A small self-supervised image encoder, trained from scratch.
Model: 3.59M parameters, 32-pixel images, arch vgg, activation gelu, depths [2, 4, 2], widths [64, 128, 256].
Data: trained on microscope photos of single blood and bone marrow cells, 194171 training examples, 32.0 epochs.
Rows from block 2 of a small self-supervised image encoder, named by matrix and row number. Each number is 128 + 32 x the weight over its row's rms, rounded and kept within 0 to 255. All counts start at 0. Numbers have three digits each.
After each channel's rows are labels from the 100 images, of 14848, where the channel reaches its highest value: "top examples" is what is common among them. Only what is clearly more common there than usual is listed. The data: microscope photos of single blood and bone marrow cells. In brackets: how many of the 100, against the usual share in percent.
# conv: 3x3 conv (model.blocks.2.conv.weight, 128x64x3x3, each kernel summed), inputs 0-63

conv.2:107092162178154142143082108119133157143142144117157158053150106123112166076122126091128135106121126136176168163160056144149144168073093079163093101141105131095091060113157108189109126111177122
top examples: smear: peripheral blood (39 vs 16.2); cell type: artefact (28 vs 9.8)

conv.110:087089114107114104114113118111135121095137131076140131129141164145121105117113157129123106057000125104099139149112141142096081109107142095108114139134142168150172135175147120188054109121131157
top examples: cell type: artefact (27 vs 9.8)

conv.85:163090066130139138147088097149091138124117099121122015100113168134112156156130087140122142122101104092117122127119135141146086092104124183014129146071118069133112101105110143116147132115116144
top examples: cell type: lymphocyte (35 vs 15.2)

conv.86:064038151128158099088094112138099151128116124140143099043065139144170147177148152121131175136114141192161153116144156165136148138109143132105162106149136131117105076157117175144112102055123137
top examples: cell type: erythroblast (43 vs 14.3); smear: peripheral blood (37 vs 16.2)

conv.95:175179044117132112140159148154144143139123113109087132110169190103123193100096112141099050122143071102091114184110131150065107152120104135071123103132120141124175146103163123165127137076131137
top examples: smear: peripheral blood (37 vs 16.2)

conv.6:062094113158097109123134075078102093101116108115141148178145150146122147120128179103144118101155132129074143107142100136140089150108101092132189099097142098038049135118134114146124118124120038
top examples: cell type: erythroblast (45 vs 14.3)

conv.108:079081143081095142085177154113149068097109142160087136163124097119132113084101102119132078113070141128098120172114074126116125141113233139131132140150075174137130146153146144182101139074129142
top examples: smear: peripheral blood (52 vs 16.2); cell type: lymphocyte (43 vs 15.2)

conv.122:113094079137103125050154075115133129130135126128129119153136151132147133132101146119137031106088112131054120174157168099085138131095187192061120126093101168137145123150122145104086132089087142
top examples: cell type: segmented neutrophil (52 vs 20)

conv.21:110163134189114075145112062110110140165102117159131097135091127077130141106097204145123107112109114099167128176118154138090173111148166141154109125137151148156190055114124081177118108065094156
top examples: cell type: lymphocyte (44 vs 15.2); smear: peripheral blood (41 vs 16.2)

conv.31:113113026145141139121165086134130110152129149143105194122130147101189169121106130128119001112085138139074112162146159128097148166104123133112141121094147161143094095132146135098162138112133091
top examples: cell type: lymphocyte (54 vs 15.2); smear: peripheral blood (51 vs 16.2)

conv.93:162188114150135094124172103153131120117136129116139066038144096089143159165063182141122139125192115059121183121145134131108145104099099150074160099128142101152098069090146129137138104094127144
top examples: cell type: artefact (29 vs 9.8)

conv.28:177136125146157050162120126107130131125137101053175112161122144134051129167115186113175125163196146154137144081111104159098136119070090134100129089133145151136082126103095126074129103121077122
top examples: cell type: erythroblast (62 vs 14.3); smear: peripheral blood (59 vs 16.2)