A small self-supervised image encoder, trained from scratch: activation gelu.
Rows from block 3, named by matrix and row number. Each number is 200 + 30 x the weight over its row's rms, rounded and kept within 0 to 999. All counts start at 0. After the name is the row's rms in percent of the matrix's.
# conv: 3x3 conv (model.blocks.3.conv.weight, 128x128x3x3), inputs 114-127, a 3x3 kernel for each
conv.17,069,238,248,201,206,233,204,184,181,188,219,227,185,217,207,165,244,223,180,217,228,214,217,212,201,197,212,195,190,173,198,180,169,188,189,171,194,180,165,218,184,194,203,236,267,230,209,229,214,209,228,214,185,192,181,186,156,144,194,179,158,206,217,200,171,145,166,196,192,195,228,241,234,184,244,230,174,221,204,172,202,180,213,259,208,204,219,187,193,195,185,177,166,174,203,204,210,241,254,245,253,269,242,232,227,219,181,196,180,183,191,197,129,134,120,190,213,202,168,205,211,164,197,218,210,220,239
conv.18,079,221,233,204,217,243,232,225,247,213,224,185,229,205,209,180,198,206,211,218,216,215,207,204,184,229,223,204,209,225,214,210,223,239,189,185,199,197,215,197,164,153,161,183,161,154,212,193,176,222,204,175,248,223,190,191,221,201,238,269,198,224,221,201,203,197,198,204,217,203,198,199,193,212,237,256,188,204,256,181,204,206,217,198,203,259,218,216,218,205,199,217,213,205,214,225,212,202,197,201,201,259,196,267,307,207,193,255,228,240,227,186,240,246,179,200,213,201,231,228,217,125,168,198,150,173,204
conv.19,101,244,194,199,204,224,207,184,216,234,152,161,224,241,261,218,230,206,130,206,197,163,234,210,186,215,211,203,177,162,179,142,136,167,187,164,184,215,182,165,222,222,184,157,201,185,238,238,216,183,224,195,205,181,162,152,255,186,206,231,148,181,187,190,178,171,177,200,198,194,198,191,192,228,203,231,238,252,225,217,187,150,202,200,194,197,249,225,197,223,205,174,173,173,193,197,192,192,192,191,245,246,271,259,269,235,237,251,213,201,229,219,204,238,210,191,230,218,227,239,198,188,189,186,190,177,198
conv.20,096,198,174,191,210,206,149,249,236,200,188,209,207,207,210,162,176,210,221,217,238,228,207,199,218,161,201,198,209,183,214,185,175,209,183,164,200,154,134,178,169,133,183,178,192,233,196,216,220,201,225,227,214,193,197,207,236,165,193,189,162,171,205,224,213,201,166,201,198,190,187,198,216,180,133,236,207,170,226,165,200,214,245,215,212,228,225,184,186,157,167,210,202,180,204,207,198,190,203,219,220,217,156,212,227,173,202,237,263,235,237,182,230,249,225,170,220,269,168,205,213,152,213,199,178,181,225
conv.21,091,228,231,201,213,239,224,219,208,204,233,224,191,190,206,192,175,173,198,174,227,236,153,175,239,175,202,228,176,183,232,181,164,193,197,175,190,189,206,197,227,211,166,237,223,172,187,221,174,192,251,231,182,225,234,188,182,157,157,187,186,201,174,214,219,204,199,224,220,192,223,226,189,202,174,190,217,154,162,206,169,190,170,213,215,174,240,237,152,222,234,216,202,190,219,212,181,223,215,181,214,235,224,224,233,218,210,236,215,258,232,209,227,219,169,196,212,189,182,157,230,180,133,191,203,164,191
conv.22,088,237,248,240,220,229,256,152,155,194,196,220,210,190,187,192,161,163,178,208,171,193,242,188,196,258,247,182,176,183,170,200,186,179,210,194,189,174,178,180,210,200,210,184,155,192,186,177,193,187,192,188,192,193,208,218,197,181,204,190,187,202,222,190,214,227,222,193,194,203,182,174,174,224,281,215,220,246,211,177,175,183,165,162,190,185,155,186,200,196,208,201,210,208,181,178,187,168,166,166,204,201,210,170,187,214,190,188,201,163,134,151,219,224,269,203,210,187,120,120,171,221,201,201,206,198,189
conv.23,109,190,159,176,221,234,228,241,214,192,177,213,214,215,232,136,193,143,152,193,165,192,198,143,190,187,186,246,203,179,184,173,182,194,172,193,207,184,206,200,161,187,213,185,199,222,210,205,219,197,195,201,237,227,205,214,244,215,189,213,163,223,201,218,193,203,192,206,201,196,181,187,203,181,211,230,228,287,247,221,203,176,175,204,229,220,262,216,212,200,151,201,201,191,200,197,196,178,185,194,223,235,241,200,200,205,255,226,190,169,220,240,220,220,193,244,213,216,213,180,186,181,232,228,177,209,197
conv.24,108,194,231,222,200,234,233,192,213,245,195,228,236,212,213,211,148,148,177,183,174,236,199,173,195,205,201,209,169,170,212,173,186,189,222,243,216,200,219,205,208,199,197,204,203,199,209,232,205,210,222,247,184,161,183,235,244,184,228,229,225,206,193,249,189,192,192,204,200,197,207,207,209,221,219,224,242,215,193,200,143,134,206,200,200,224,214,219,213,199,227,190,190,187,202,200,194,206,207,208,258,267,224,191,181,196,173,195,208,218,196,170,211,207,203,172,180,213,169,163,199,206,174,172,225,177,181
conv.25,106,190,218,216,220,205,192,224,251,204,120,218,151,166,94,165,184,238,186,234,260,192,192,249,199,198,217,175,245,212,238,227,175,218,212,162,198,227,208,180,181,195,218,207,243,215,186,203,179,212,189,209,206,159,193,262,218,233,217,228,251,226,245,163,166,169,180,172,151,188,185,207,193,232,244,214,219,222,194,190,248,190,188,231,211,215,239,238,196,228,193,167,166,179,178,176,194,179,208,201,227,234,217,202,260,196,200,210,169,194,186,219,263,237,302,213,163,220,89,189,177,166,240,241,166,217,218
conv.26,105,206,235,240,172,233,280,217,200,214,210,199,211,165,265,215,278,111,144,167,228,231,204,161,196,285,128,150,203,199,203,215,201,190,217,227,202,168,142,170,183,258,189,177,165,194,178,169,201,202,184,183,192,203,194,172,195,213,232,185,164,242,98,190,185,199,207,184,201,211,216,200,193,235,175,197,167,208,201,206,213,223,213,222,254,187,223,206,199,214,207,191,199,205,200,199,199,219,199,185,180,228,239,208,217,232,248,200,181,166,230,224,208,251,240,259,209,203,220,150,165,169,234,161,170,220,213
conv.27,107,159,172,191,222,207,182,237,205,187,197,203,167,245,180,197,214,231,189,210,173,184,151,207,185,219,202,169,240,221,216,157,127,193,171,135,202,204,197,209,215,274,188,205,228,201,183,210,174,193,223,214,176,198,193,245,159,217,176,194,217,227,196,134,182,179,177,201,185,196,191,196,178,247,239,204,206,227,159,198,221,172,175,158,159,181,182,220,179,195,185,191,187,184,207,197,190,197,202,176,200,206,235,185,250,180,219,226,173,219,207,211,265,227,246,228,209,210,110,161,174,173,223,190,170,198,224
conv.28,103,179,145,135,242,235,196,192,183,170,138,171,201,241,245,235,227,208,224,172,170,153,170,126,131,174,148,178,187,212,208,179,193,192,191,195,201,208,206,192,201,218,232,192,221,215,181,170,161,184,180,168,167,160,159,190,237,242,209,233,237,166,187,194,202,209,207,196,205,208,195,201,202,161,167,190,215,222,231,182,184,213,176,204,175,183,226,182,189,196,160,206,216,217,206,218,223,205,212,215,153,174,154,188,197,180,149,187,132,189,201,198,207,214,219,203,209,219,195,206,217,178,171,217,166,158,187
conv.29,091,218,229,149,246,339,214,188,220,191,169,184,194,149,241,172,210,168,223,217,147,210,141,168,173,225,154,245,151,136,189,160,121,186,196,150,180,206,232,217,232,243,216,199,218,199,219,218,188,229,278,225,190,176,171,185,210,204,206,218,203,220,212,215,194,209,199,202,213,205,188,193,186,181,210,167,209,282,205,186,219,187,178,211,180,194,248,210,179,217,199,200,213,209,206,219,211,200,210,205,167,203,152,192,200,190,155,198,157,193,191,201,232,226,222,213,182,209,231,199,170,212,227,148,185,208,197
conv.30,081,221,247,216,192,256,241,207,253,288,226,176,207,171,209,191,182,163,215,198,221,227,178,200,210,257,229,206,189,213,219,200,225,228,194,208,214,195,198,230,192,204,207,199,224,179,179,191,189,166,199,193,211,210,217,126,176,173,146,222,190,148,200,222,186,195,205,188,217,222,200,211,216,228,169,196,264,191,209,250,214,210,203,231,229,216,245,242,218,270,219,191,202,210,197,220,224,206,211,214,226,275,276,222,287,299,214,235,245,199,235,217,189,247,229,193,219,236,243,213,181,205,170,182,210,177,181
conv.31,164,236,235,222,236,244,237,233,236,239,216,216,218,202,204,213,213,218,216,156,171,175,150,158,159,152,158,155,152,153,157,145,145,152,144,146,153,259,252,243,240,247,246,239,234,229,193,189,184,184,181,183,183,181,182,190,192,190,191,198,186,185,183,167,213,211,212,212,212,212,213,214,210,289,294,289,270,271,271,266,267,272,209,197,201,207,194,195,206,196,197,211,208,212,212,210,210,211,212,210,153,170,145,167,189,162,153,166,153,168,170,166,172,177,174,163,170,171,230,219,215,212,208,213,203,199,210
conv.32,065,195,162,162,179,175,177,199,211,210,163,188,206,213,241,191,179,195,201,200,205,193,229,231,217,203,230,197,207,212,205,227,236,216,217,215,209,215,244,229,212,221,222,221,243,190,201,195,170,206,226,185,210,228,197,184,206,169,217,243,198,193,230,206,165,182,174,188,246,210,176,237,199,172,169,181,175,168,174,172,187,176,196,184,188,208,226,209,215,230,206,195,224,200,229,286,244,214,254,224,199,199,208,239,256,243,243,253,221,222,207,183,241,248,225,190,207,193,231,211,192,184,177,199,177,181,183
conv.33,109,189,188,203,196,253,168,189,259,203,140,190,193,221,270,234,240,173,163,221,227,185,240,207,158,199,111,137,202,190,190,223,215,193,215,203,185,211,172,147,216,203,184,195,194,155,233,223,230,199,185,183,217,232,201,193,248,268,198,230,219,181,174,187,187,191,194,190,201,200,196,191,200,213,227,255,192,238,215,168,241,199,192,199,181,178,185,191,210,175,174,187,202,208,192,206,209,189,193,198,231,231,250,253,218,242,248,223,214,200,242,236,196,221,217,164,189,174,169,171,229,183,254,258,171,236,213
conv.34,102,208,169,157,165,178,178,176,177,186,199,169,177,245,217,176,240,186,175,190,226,232,183,194,208,164,178,181,205,239,229,212,248,245,188,227,221,248,199,186,234,219,201,205,194,207,201,209,188,197,218,196,226,234,210,187,208,201,229,200,175,245,220,159,224,205,217,215,193,211,218,190,211,189,152,229,192,222,206,197,172,155,197,215,208,194,215,182,188,177,165,227,209,219,218,200,216,224,209,221,182,209,182,214,224,201,198,227,187,170,193,161,207,221,193,204,234,194,199,201,232,201,207,201,217,205,178
conv.35,091,219,239,269,200,249,224,192,235,224,197,167,180,214,263,171,176,156,173,247,231,193,218,177,203,164,172,202,229,204,243,192,172,186,195,169,199,167,164,238,219,225,241,198,220,193,224,237,226,246,270,232,196,217,186,208,211,183,257,255,180,223,173,227,178,132,140,208,219,188,204,208,188,202,208,208,219,202,181,214,227,225,204,243,208,186,244,208,195,227,214,178,167,158,207,220,194,205,209,189,197,232,207,250,261,243,173,168,146,281,284,262,214,239,197,198,209,187,185,166,223,185,228,214,178,197,187
conv.36,105,165,212,174,219,271,235,183,226,198,197,226,225,173,207,185,222,204,204,228,188,230,205,176,189,225,206,209,161,163,167,179,175,177,189,191,186,214,197,194,216,201,204,209,210,227,177,202,193,215,235,223,183,193,175,230,200,216,183,163,208,206,180,214,186,184,190,185,178,190,191,172,189,191,190,198,219,227,204,185,195,171,217,230,213,219,238,210,245,230,193,172,169,176,169,159,171,171,155,169,225,223,217,181,178,199,179,152,183,231,226,213,206,196,236,203,181,206,169,180,200,183,194,212,190,192,220
conv.37,113,195,178,178,250,216,203,170,193,174,151,173,225,194,253,208,201,206,187,231,217,158,175,163,145,183,199,193,235,257,266,183,211,227,189,185,189,231,200,195,191,187,231,223,241,226,214,206,177,247,275,233,212,216,205,200,203,238,205,194,192,242,215,157,190,179,189,197,194,199,196,210,211,192,186,237,217,229,214,192,191,184,201,205,176,210,242,205,255,234,222,186,185,192,190,191,194,197,206,204,217,183,206,242,205,223,240,266,255,210,172,201,201,168,197,214,211,205,162,180,174,189,191,223,200,228,210
conv.38,093,222,180,166,187,166,186,185,182,204,204,176,167,247,210,210,233,193,197,219,231,219,209,201,208,200,203,201,209,238,220,234,257,233,209,227,217,194,193,187,173,228,205,157,171,193,231,234,216,227,222,216,237,218,208,162,201,181,216,203,201,234,246,223,215,222,233,203,206,223,208,209,224,159,128,178,181,200,205,184,172,190,195,203,197,178,186,184,194,189,179,219,222,232,210,208,222,213,218,233,179,192,187,180,201,210,163,195,204,144,146,127,195,215,213,189,199,185,206,212,248,179,208,225,198,177,194
conv.39,092,158,154,145,177,196,177,183,193,181,174,189,198,185,224,132,215,205,203,245,231,224,243,156,186,222,192,197,231,231,224,242,241,229,247,230,227,223,236,252,204,192,219,199,230,199,232,239,234,214,268,233,174,215,180,189,215,207,229,231,193,161,162,190,184,191,192,186,248,206,180,218,197,166,160,159,186,171,170,170,202,173,228,250,187,237,260,199,216,235,224,187,210,195,205,261,222,196,219,206,162,188,171,244,257,239,204,244,188,181,184,151,206,224,183,219,235,214,239,228,213,224,172,163,201,178,128
conv.40,106,177,185,244,138,155,224,121,142,171,171,167,194,177,191,163,167,145,204,253,262,259,240,245,206,205,192,126,157,199,184,192,233,203,165,193,168,211,200,187,190,192,198,170,178,196,226,232,223,227,216,219,251,250,266,181,153,169,184,166,161,193,186,192,150,144,149,147,146,151,161,161,165,216,185,201,201,196,194,184,163,148,178,192,225,152,178,210,189,212,219,136,138,140,137,139,138,146,149,158,173,157,161,147,108,147,140,131,160,199,195,208,187,175,215,216,214,240,176,169,188,175,188,194,186,189,206
conv.41,087,182,181,181,159,200,202,150,195,202,171,177,208,221,184,201,230,182,191,155,201,195,181,181,176,151,149,138,149,191,183,160,205,204,147,185,179,235,193,172,232,194,167,232,192,175,183,190,180,196,220,208,182,194,186,245,256,238,218,200,182,225,178,119,241,211,197,225,189,181,231,200,193,178,155,216,190,212,224,198,178,189,157,190,209,162,193,186,148,156,157,228,197,187,220,184,180,236,209,200,180,200,187,207,198,203,164,186,175,190,233,225,254,255,232,189,213,201,204,194,223,196,183,202,208,179,194
conv.42,090,182,162,175,163,177,207,161,186,214,193,201,222,195,261,263,223,179,214,228,251,242,184,135,196,189,168,187,212,237,209,219,234,179,208,207,170,167,143,176,165,173,211,156,174,208,236,226,233,217,222,226,191,188,182,143,193,245,167,211,257,155,183,213,168,173,192,179,212,232,184,201,219,207,193,215,223,197,215,246,234,205,192,182,193,162,178,223,184,217,211,173,193,218,188,226,253,188,212,232,204,184,206,175,219,279,180,220,222,174,211,232,164,212,262,165,183,216,208,191,241,208,183,246,179,195,227