config = dict(
    model='self-supervised image encoder',
    train_examples=194171,
    color_jitter=0.6,
    method='byol',
    arch='vgg',
    norm='groupnorm',
    activation='gelu',
    downsampling='avg',
    projector_hidden=1024,
    init='trunc_normal_002',
    lr=0.0025,
    grad_clip=3.0,
    lr_schedule='cosine',
    final_lr_fraction=0.01,
    warmup_steps=720,
)
Rows from block 4 of a small self-supervised image encoder, named by matrix and row number. Each number is 500 + 40 x the weight over its row's rms, rounded and kept within 0 to 999. All counts start at 0. Numbers have three digits each.
After each channel's rows are labels from the 100 images, of 14848, where the channel reaches its highest value: "strongest on" is what is common among them. Only what is clearly more common there than usual is listed. The data: microscope photos of single blood and bone marrow cells.
# conv: 3x3 conv (model.blocks.4.conv.weight, 128x128x3x3, each kernel summed), inputs 0-127

conv.113:463505517497535475490465522519596488502480541543413480534518511455469435441466512541510480520520497513499452506475536521478477515552476498478492485445560347497541487535543407466488515432521440484497447416399434522545448474423529459587474439434504481535492505518473530495442521502504503502476463508507476469507452496489558519554479500513464538441507493523544469511484513542449498514420
strongest on: cell type: lymphocyte; smear: peripheral blood

conv.70:474489474502516506531497486425533507466501541534535613466524477508485507511506509479515516503485527517548496526489524473526511497502483556526408463479476503510471471457518550459501428508537522536495488485520473284510489544516485528356475516490468516412536534515498457493478500525521514525471538478523481498517468494558513532488467526505514497511480499541543451510540437357510476519482
strongest on: cell type: erythroblast; smear: peripheral blood

conv.20:490579509511476568571484508531495517562499561557525377519497534498553486493504521523531536502498482545461435518432468486488483481483476594527495451485574514451547476480482451518495562475442508497488570384454439545502468454479447510504498480482415497507468457550520458419487494466511482502472488514520484406504466511539523461500534467568544515429462511526495437526507511464422512522523
strongest on: cell type: erythroblast; smear: peripheral blood

conv.27:517460491534516535503484497505548465456470481521479551486508533487451545506535477553529493487542508488491469471489467484454474488529384617492519493474364504536547425443536515536447384523439510501514562509482443416549496512524505514521535464469511508527509438515473436464512495485565519479456522529517487430563441479545534455529509475537500536465492518533533506489532565466465437482424
strongest on: cell type: artefact

conv.31:495461467498484505564562499450428485503439490520518481442529481441531425488484453480488485470466514567434535491441449489520427514492539575564442485415525556526534451499524508510499534497487467522517587519488526378564473445525495559453452532549460479503516509519508410447498505597504465498559541482484475433498459476477485478492523488517503496489468464559443512518524444426534526510511
strongest on: cell type: segmented neutrophil; smear: peripheral blood

conv.60:512461415462439502506505474497418511455468509555544503468456493444476444471556479465359469455462514513433502487508465456522473530503542577529531540484536526538539464511526546365528557541483486511485448514486582463517458469536491478515516458503508456483525477501520448436490447517492480487526555506574475545563531481517550505541471504562553529490499540503500479546480540500536409530516
strongest on: smear: peripheral blood; cell type: erythroblast

conv.6:514449486416474445436529504489485428515488527468501468531453550443462500538474490482552493471408572489475512503474504556570419470542552483483488476473510576495556476488520513592488554467509526459459524471501519500529445539458443468504553476511508428472527382452493484540470584493480527492474548483470512437441475516471456549497460453454477438466527486536506474564527484522433553526498
strongest on: cell type: artefact

conv.77:515439446566493473533509495477522521523475520456499451513488497515476511519562482526538497500565477548531509552436482489422508426514462584432520431501525502472513359497613488531566535449552508524531470541443463560593507441469459461474507478493464512487494487482497504420506503559524472450489507460490515485472515463495442408507470526521508524524519470556518514527508463529481554499412
strongest on: smear: peripheral blood

conv.123:556513477521554498470508530604459495557505506509499478450508490492465488538480468520502531496531482529492496466542429551386503495550445486387502461547568539502518458558526565507563537472580465553466545480488488493491538499471487533516462506458537534454525517527516509498461541490545455514447495533534426464487543496539513530481468453459506477534445506486521347512499466435526488554434
strongest on: smear: peripheral blood; cell type: artefact; cell type: platelet

conv.45:494532520463493493507531476455464551544485524485548483515514508468534487500525530531561535496449568560468573523476428551508503546509550497522545496555517504498564536513590497472505539524515474482421460473502477525520469458496482423515482501542523420517517458524508486499531535546538500522460453407472494533448509453447428483467420435444455484420507464428465441493459449438485377504480
strongest on: cell type: artefact

conv.1:487482586512552532475575487600494475457425476508453503543539539466537492510548534518505462539510498537497473526616479467499439460510423486489467456496519426436511549489569514503468503488517498460411487511404489512537472503399510491443529478498484477511439376472454508471508465531529514510490507438530515485517409545539527509532530469502528481539465467497474573499508499490453500461496
strongest on: smear: peripheral blood; cell type: segmented neutrophil

conv.10:506470501529470452464467485479470476517404431441416517464531480473541464484482433503518542480535532525409579465512427543513438532547448504536480459511514505495487528547531504517522547552556544535420495524510502502513571514482523522563456460490516454551493405486493522541530481468463509520524525476520537501483516534482472519478562344461479424547488519537497541532539527543548541522502
strongest on: cell type: artefact

conv.50:472504455468463493426455505568505503523534457458464528483513499513525474490505515487450433470486470552529504484596486431513479502469510472475499560574546472479539476534512515370560493559462513551564511546478506548487507541520532525492506521533521534549520502518516511475469457459529507528495533561508522516568514557599621521498572537553553516578564508466501573496534540508436466485529
strongest on: cell type: erythroblast

conv.122:451451466512409501430497481494540502444492517506496442526503486458439437457511509474425491483473504530497469465512507474433440481548449588446481502473490493447494487533455455476526424491506451548536566511473538446476536521481556500504503622592534512467504491497482500435537599453508503500538484521514461489493495506493533453442513462465539518467592499496553385517491534507509548487454
strongest on: smear: peripheral blood; cell type: artefact

conv.68:485552535499468520563531506459507469538488497522526304450509447445514464440479495523454490455495453505490492447473516460543511468512440574503486542442497567528510450503448504470455529571491561540483556547500556541573461515489443515469503483489496507474484483562537533483456439535526490533549529469536502485513570546510504530526472530521519545511488521533519521545532526385544469520524
strongest on: smear: peripheral blood

conv.28:523495482493507393457553513483526552487545457483513371492539516510529525562465530478586476499516483507426513578522443470427478510542430547482489428531433498446545405520472498556521528404489471495486505547470494533540387516479456492502569453466473443460502413490515523479486548510506523537502518509495535510498499493536471423463475503484517473535471514551528520534509455506507513493482
strongest on: smear: peripheral blood; cell type: segmented neutrophil

conv.124:477436501537489465455466453620464522491527491478482516504502506450454466508556464544372469509516502496403513501542523568440501468559507466462531522507512538462485520448494485551477440517581502521508521466426537432523493531514508495488502459512513536479473494534502464435436483468498461510470511552494516519467553544498482581464442584439553524466494506484554437481552541467499406529457
strongest on: cell type: artefact; cell type: platelet

conv.26:484436456486435454461427569511469444473471500479496433503518446445342481491574477509500493527482607511484527560479464534552485483565489489491459402491438518505498599506485475530482507507533544532476489494509452419584518495497483469535518518453522479486551443497544604539501494493491509486482527501466525506435477518479465517552473481413517491489486517530508508549533523530491510526501
strongest on: cell type: artefact

conv.3:533495456463529489567569562489473434517471536559554541496469516496535451510540479509558568508443529500438457475399399505454485522570523521546499417406432515458561507510533510550505471500495451498437599462512534465548489391527472479480444496535461441516502476525482454473526520514518456504466482489504507488535465519501507488448474426534485489452474491559467488507524466496550520479482
strongest on: smear: peripheral blood

conv.72:423453493490527519482541493544535450487511518526506550457533504465569521519461476469490546440498488532468528542538467501489493461503489501478461482486449408511533557520510508412452451513464520501469500514434471485522470502458490478511493495456490461536382487535404453368515439508421510455486473521461430509488520541463478491522550534530525545534503500590520585443569490551538546490491
strongest on: cell type: segmented neutrophil; smear: peripheral blood

conv.90:395514468448469466442511443435506505481485528499543399490420459434496458489504527465412487511444514465442501487523462501524498491557445557537476456462505505510530553515461514539524540541560491474418492557493486489546408508460473441473491497478483435494458434532509560517502474510458489466486516425530468504516485541392479503527448503484491517493521476561585497525456468475536477551447
strongest on: smear: peripheral blood

conv.76:572528433374489497525506531499513482430503493501546501483483488546452546507461503518507517476407524449505544469486467457466506476555463544485619536516483541493599459509508470437520497575486466505491463532487434545562480531465503441369515497517440456456516492524465525461471546477487512520483504439461454478466497464430434445519485528509455509467496413507510485494504493485529549510494
strongest on: cell type: artefact

conv.21:448472510460470507500514455554440494521503438467480549497544476464546498487476405519482503452479497462474531494593473466515466470489521550477402521534520515563486530463503537475399502483458534507466571496515523488531489520492504555511578404467538452473476384519519477536585474480481422430520536473492515488508407452512508489564487419498498429548476494519495493511558498541495499470471
strongest on: cell type: artefact

conv.99:585528501575532465485515442455527521492514521507502461502474512540479543462440520534569493544595577471469563447497480611516479516471432430516459496492547508513444493519469457551418522490524547481422445531501504504537571495495465488556513532529512531509551537495522541527434537506547522503461494410497453498495559519442488457498475495524483497414504480493503451528416472477484425497453
strongest on: smear: peripheral blood; cell type: platelet

conv.98:435392543526461494462524452512480469412432445544483485469478506460514509496472511494474515465534505545485484499513462462398546481510478472496490478503529426442504549490534494504531470529535522475539455492467477460561527473457475474488486514515429494535459477522410470391556470502433488475504438500484557534502546505511504546517477545518578503540546478543489608397560453499488551487486
strongest on: cell type: artefact

conv.2:555437563491537465496467488519535476497417490509467455531562512504441463489526515495559475529510510510524466490499460514402428527484421554550478399450460469466484523500448430559492510513470525525439484516467482490581554503476499486519463459518492477526490390577476557470475519455513513442529518388510515484554476500516542427482515447530539563509497478551509566529497524527455518474476
strongest on: cell type: artefact

conv.59:476477580485493503498445502473586527455477494463476515514498455509473541503563480513485518528498454493491482453489526475565434475549527526452440447499454366454482529536485481447499449501545503517422501503483481543465480433471497487512417476490451438473385502533421497515440532509486526556511419446453437483446501568447462469487567492483513496473541493523537488428513477508496512501435
strongest on: smear: peripheral blood; cell type: platelet

conv.55:539468504533512492466539491474473544500512488497482503481543516438471499516536512512546502467542572543534574474512514526578515505492564564522508519537538472542640589501562563437441516560480502472491486534504420501517539504520457447529523492554477483504538477408517492518452488562460480508469504500382525528444562484464428507496533493443506497471565471501464511517510501520405471435474
strongest on: smear: peripheral blood; cell type: artefact

conv.110:506544529530512552471521443502529530489460486460492523562475479410508485554533500544480489496510525489529458490551460504468514484581478529500440437403510443428533479456489466478493526508547437441474476454488478519486477495466508423505449476527543508455476496532483530421504517614531489512379487470553521535481485508526500444500510484508514536436517540556499361526511587489505530495466
strongest on: cell type: artefact

conv.56:451469486521457509457460476503539505465458453503516466484554509475460540468529492487538512498497524483528497449598483487364497509564411526479541478520513454465512507508550472324580482557493545470498456514459422524533568513490488522497483429497491502556497506512496359510540496440556475515503476511497567517543469459512497518496467487516486515513448506526486538499548492493477481483514
strongest on: cell type: artefact

conv.104:493531465490523378414497476503485503503470390391504468478504354476509550464479510486535475515508484531511528580543472502419470459535450525461470429479464479470522472496511529607459516504461477503497483534489462459511522482473484442522484519509537528481506476609495550450417469496522506538488499478513457518497480478508503547447500578484484546516552500513473500504525490535502479435540
strongest on: cell type: artefact

conv.116:576520520541544477532449531564564503447477380528385446517500526471496530495491397536521378515538498554524482614536478485436433495459464561498443469482487456452494530431526432551460494556489498526498548496503490465490503475524492552505501426438535519482497533525505544498495548430538529506517458474462501487499497504483506520490482500510498521495418479491440541462518498495511506505483
strongest on: cell type: erythroblast

conv.29:494530450479421526553585546492462487491474511555519505518545514479578458488515487490552496528460509484515494494451479485455503555470541483460478411363459504437540529543444487519537448473476479502536552504506565519605445516534491487500554500511502484502526459577534520481508528546486494547536513545549562445576469530527574510446481501540514458550506494584520555525525543509476559454507
strongest on: cell type: artefact

conv.11:458500511483439518519525450481517501490474532537533469473517460445464448444523529550418489528490530529491463525515450469553456506512440601537415467447555457495480491551350412573478536524511500505478523476475511505536524458532512536514487548489518491470538467546546505533500490522479503548521525429529517478562399488485533470426448456499480497508484507548537485557486513397502484521452
strongest on: cell type: erythroblast

conv.37:487489501477471538435433537403487490501514473443449445546517541512473562563481457493524526544477540509489508540522487493516479490486511540529513522529532514584457620502488478582543574495484551498478508467463457557510525480528516498441497442485484475547537454461530474547584484460513465506482496490380545493456462426460443436460487450451469508512436502471508565496527484469427534495551
strongest on: cell type: erythroblast

conv.47:523479553516468484492497519486534527413454471468539477495519442500412486495532493482436508544499500491494504498467485487463501512553529481468471472491439513428460568521495478567523482479496495482454490414503537518443523516461542391559437458514517489362368488543419490433553518491520527458497442483471485472440508486491473472513516469466504486483493518486489534365490518496512516473499
strongest on: smear: peripheral blood; cell type: platelet

conv.96:543464558438513537440477551540520476507462465502487510522560487501462505525526494572545497530462487510527440490504507482493484481499568486428506502487500457420558500552521445450487518520406472527574517497525513552504447519414560548513474502525527522510463487475450520516545530502564488502490452430550510459501519524504508478480533423529501472544450479532475459471566537544453540425336
strongest on: cell type: erythroblast

conv.19:453529529444398529499471443447527512456479529563531529491505481473524524476504496526478509456446566565421498558481426538503413478499436559552498510533546508524504489418479484501495512566491518495496578440489480416527464481470481570483516545474500488510492396459481471478473501482528486371526564422548467458536513503515534511471506448474513501528504491556524535530483471492538566525481
strongest on: smear: peripheral blood

conv.74:497568550482525464475539540557498439492459517524512525509566496470469480463498530533509525506476503446481457470546516458541466515495498507441447485483463404528468535530422495500500496515448390404465482430522559524574426499466505487530465482496510462478483462509481528555532445534484489511542502458602508405567533509534543545437496462520422525525474544517486525502498551444530514487413
strongest on: cell type: segmented neutrophil; smear: peripheral blood; cell type: band neutrophil

conv.126:513506471536565493547520531507513523502495518547502515527438528468475461544487540477427475489524508486477507468521430521428514502518426487524434459450456522469474395502465506527485475548574462508446518504468492522478458532470512463496536571520511513521529571479466455468451453519474538493463521451535361505487481545463538489520486494539475505417534482510541351512408481527551505534458
strongest on: smear: peripheral blood; cell type: platelet; cell type: artefact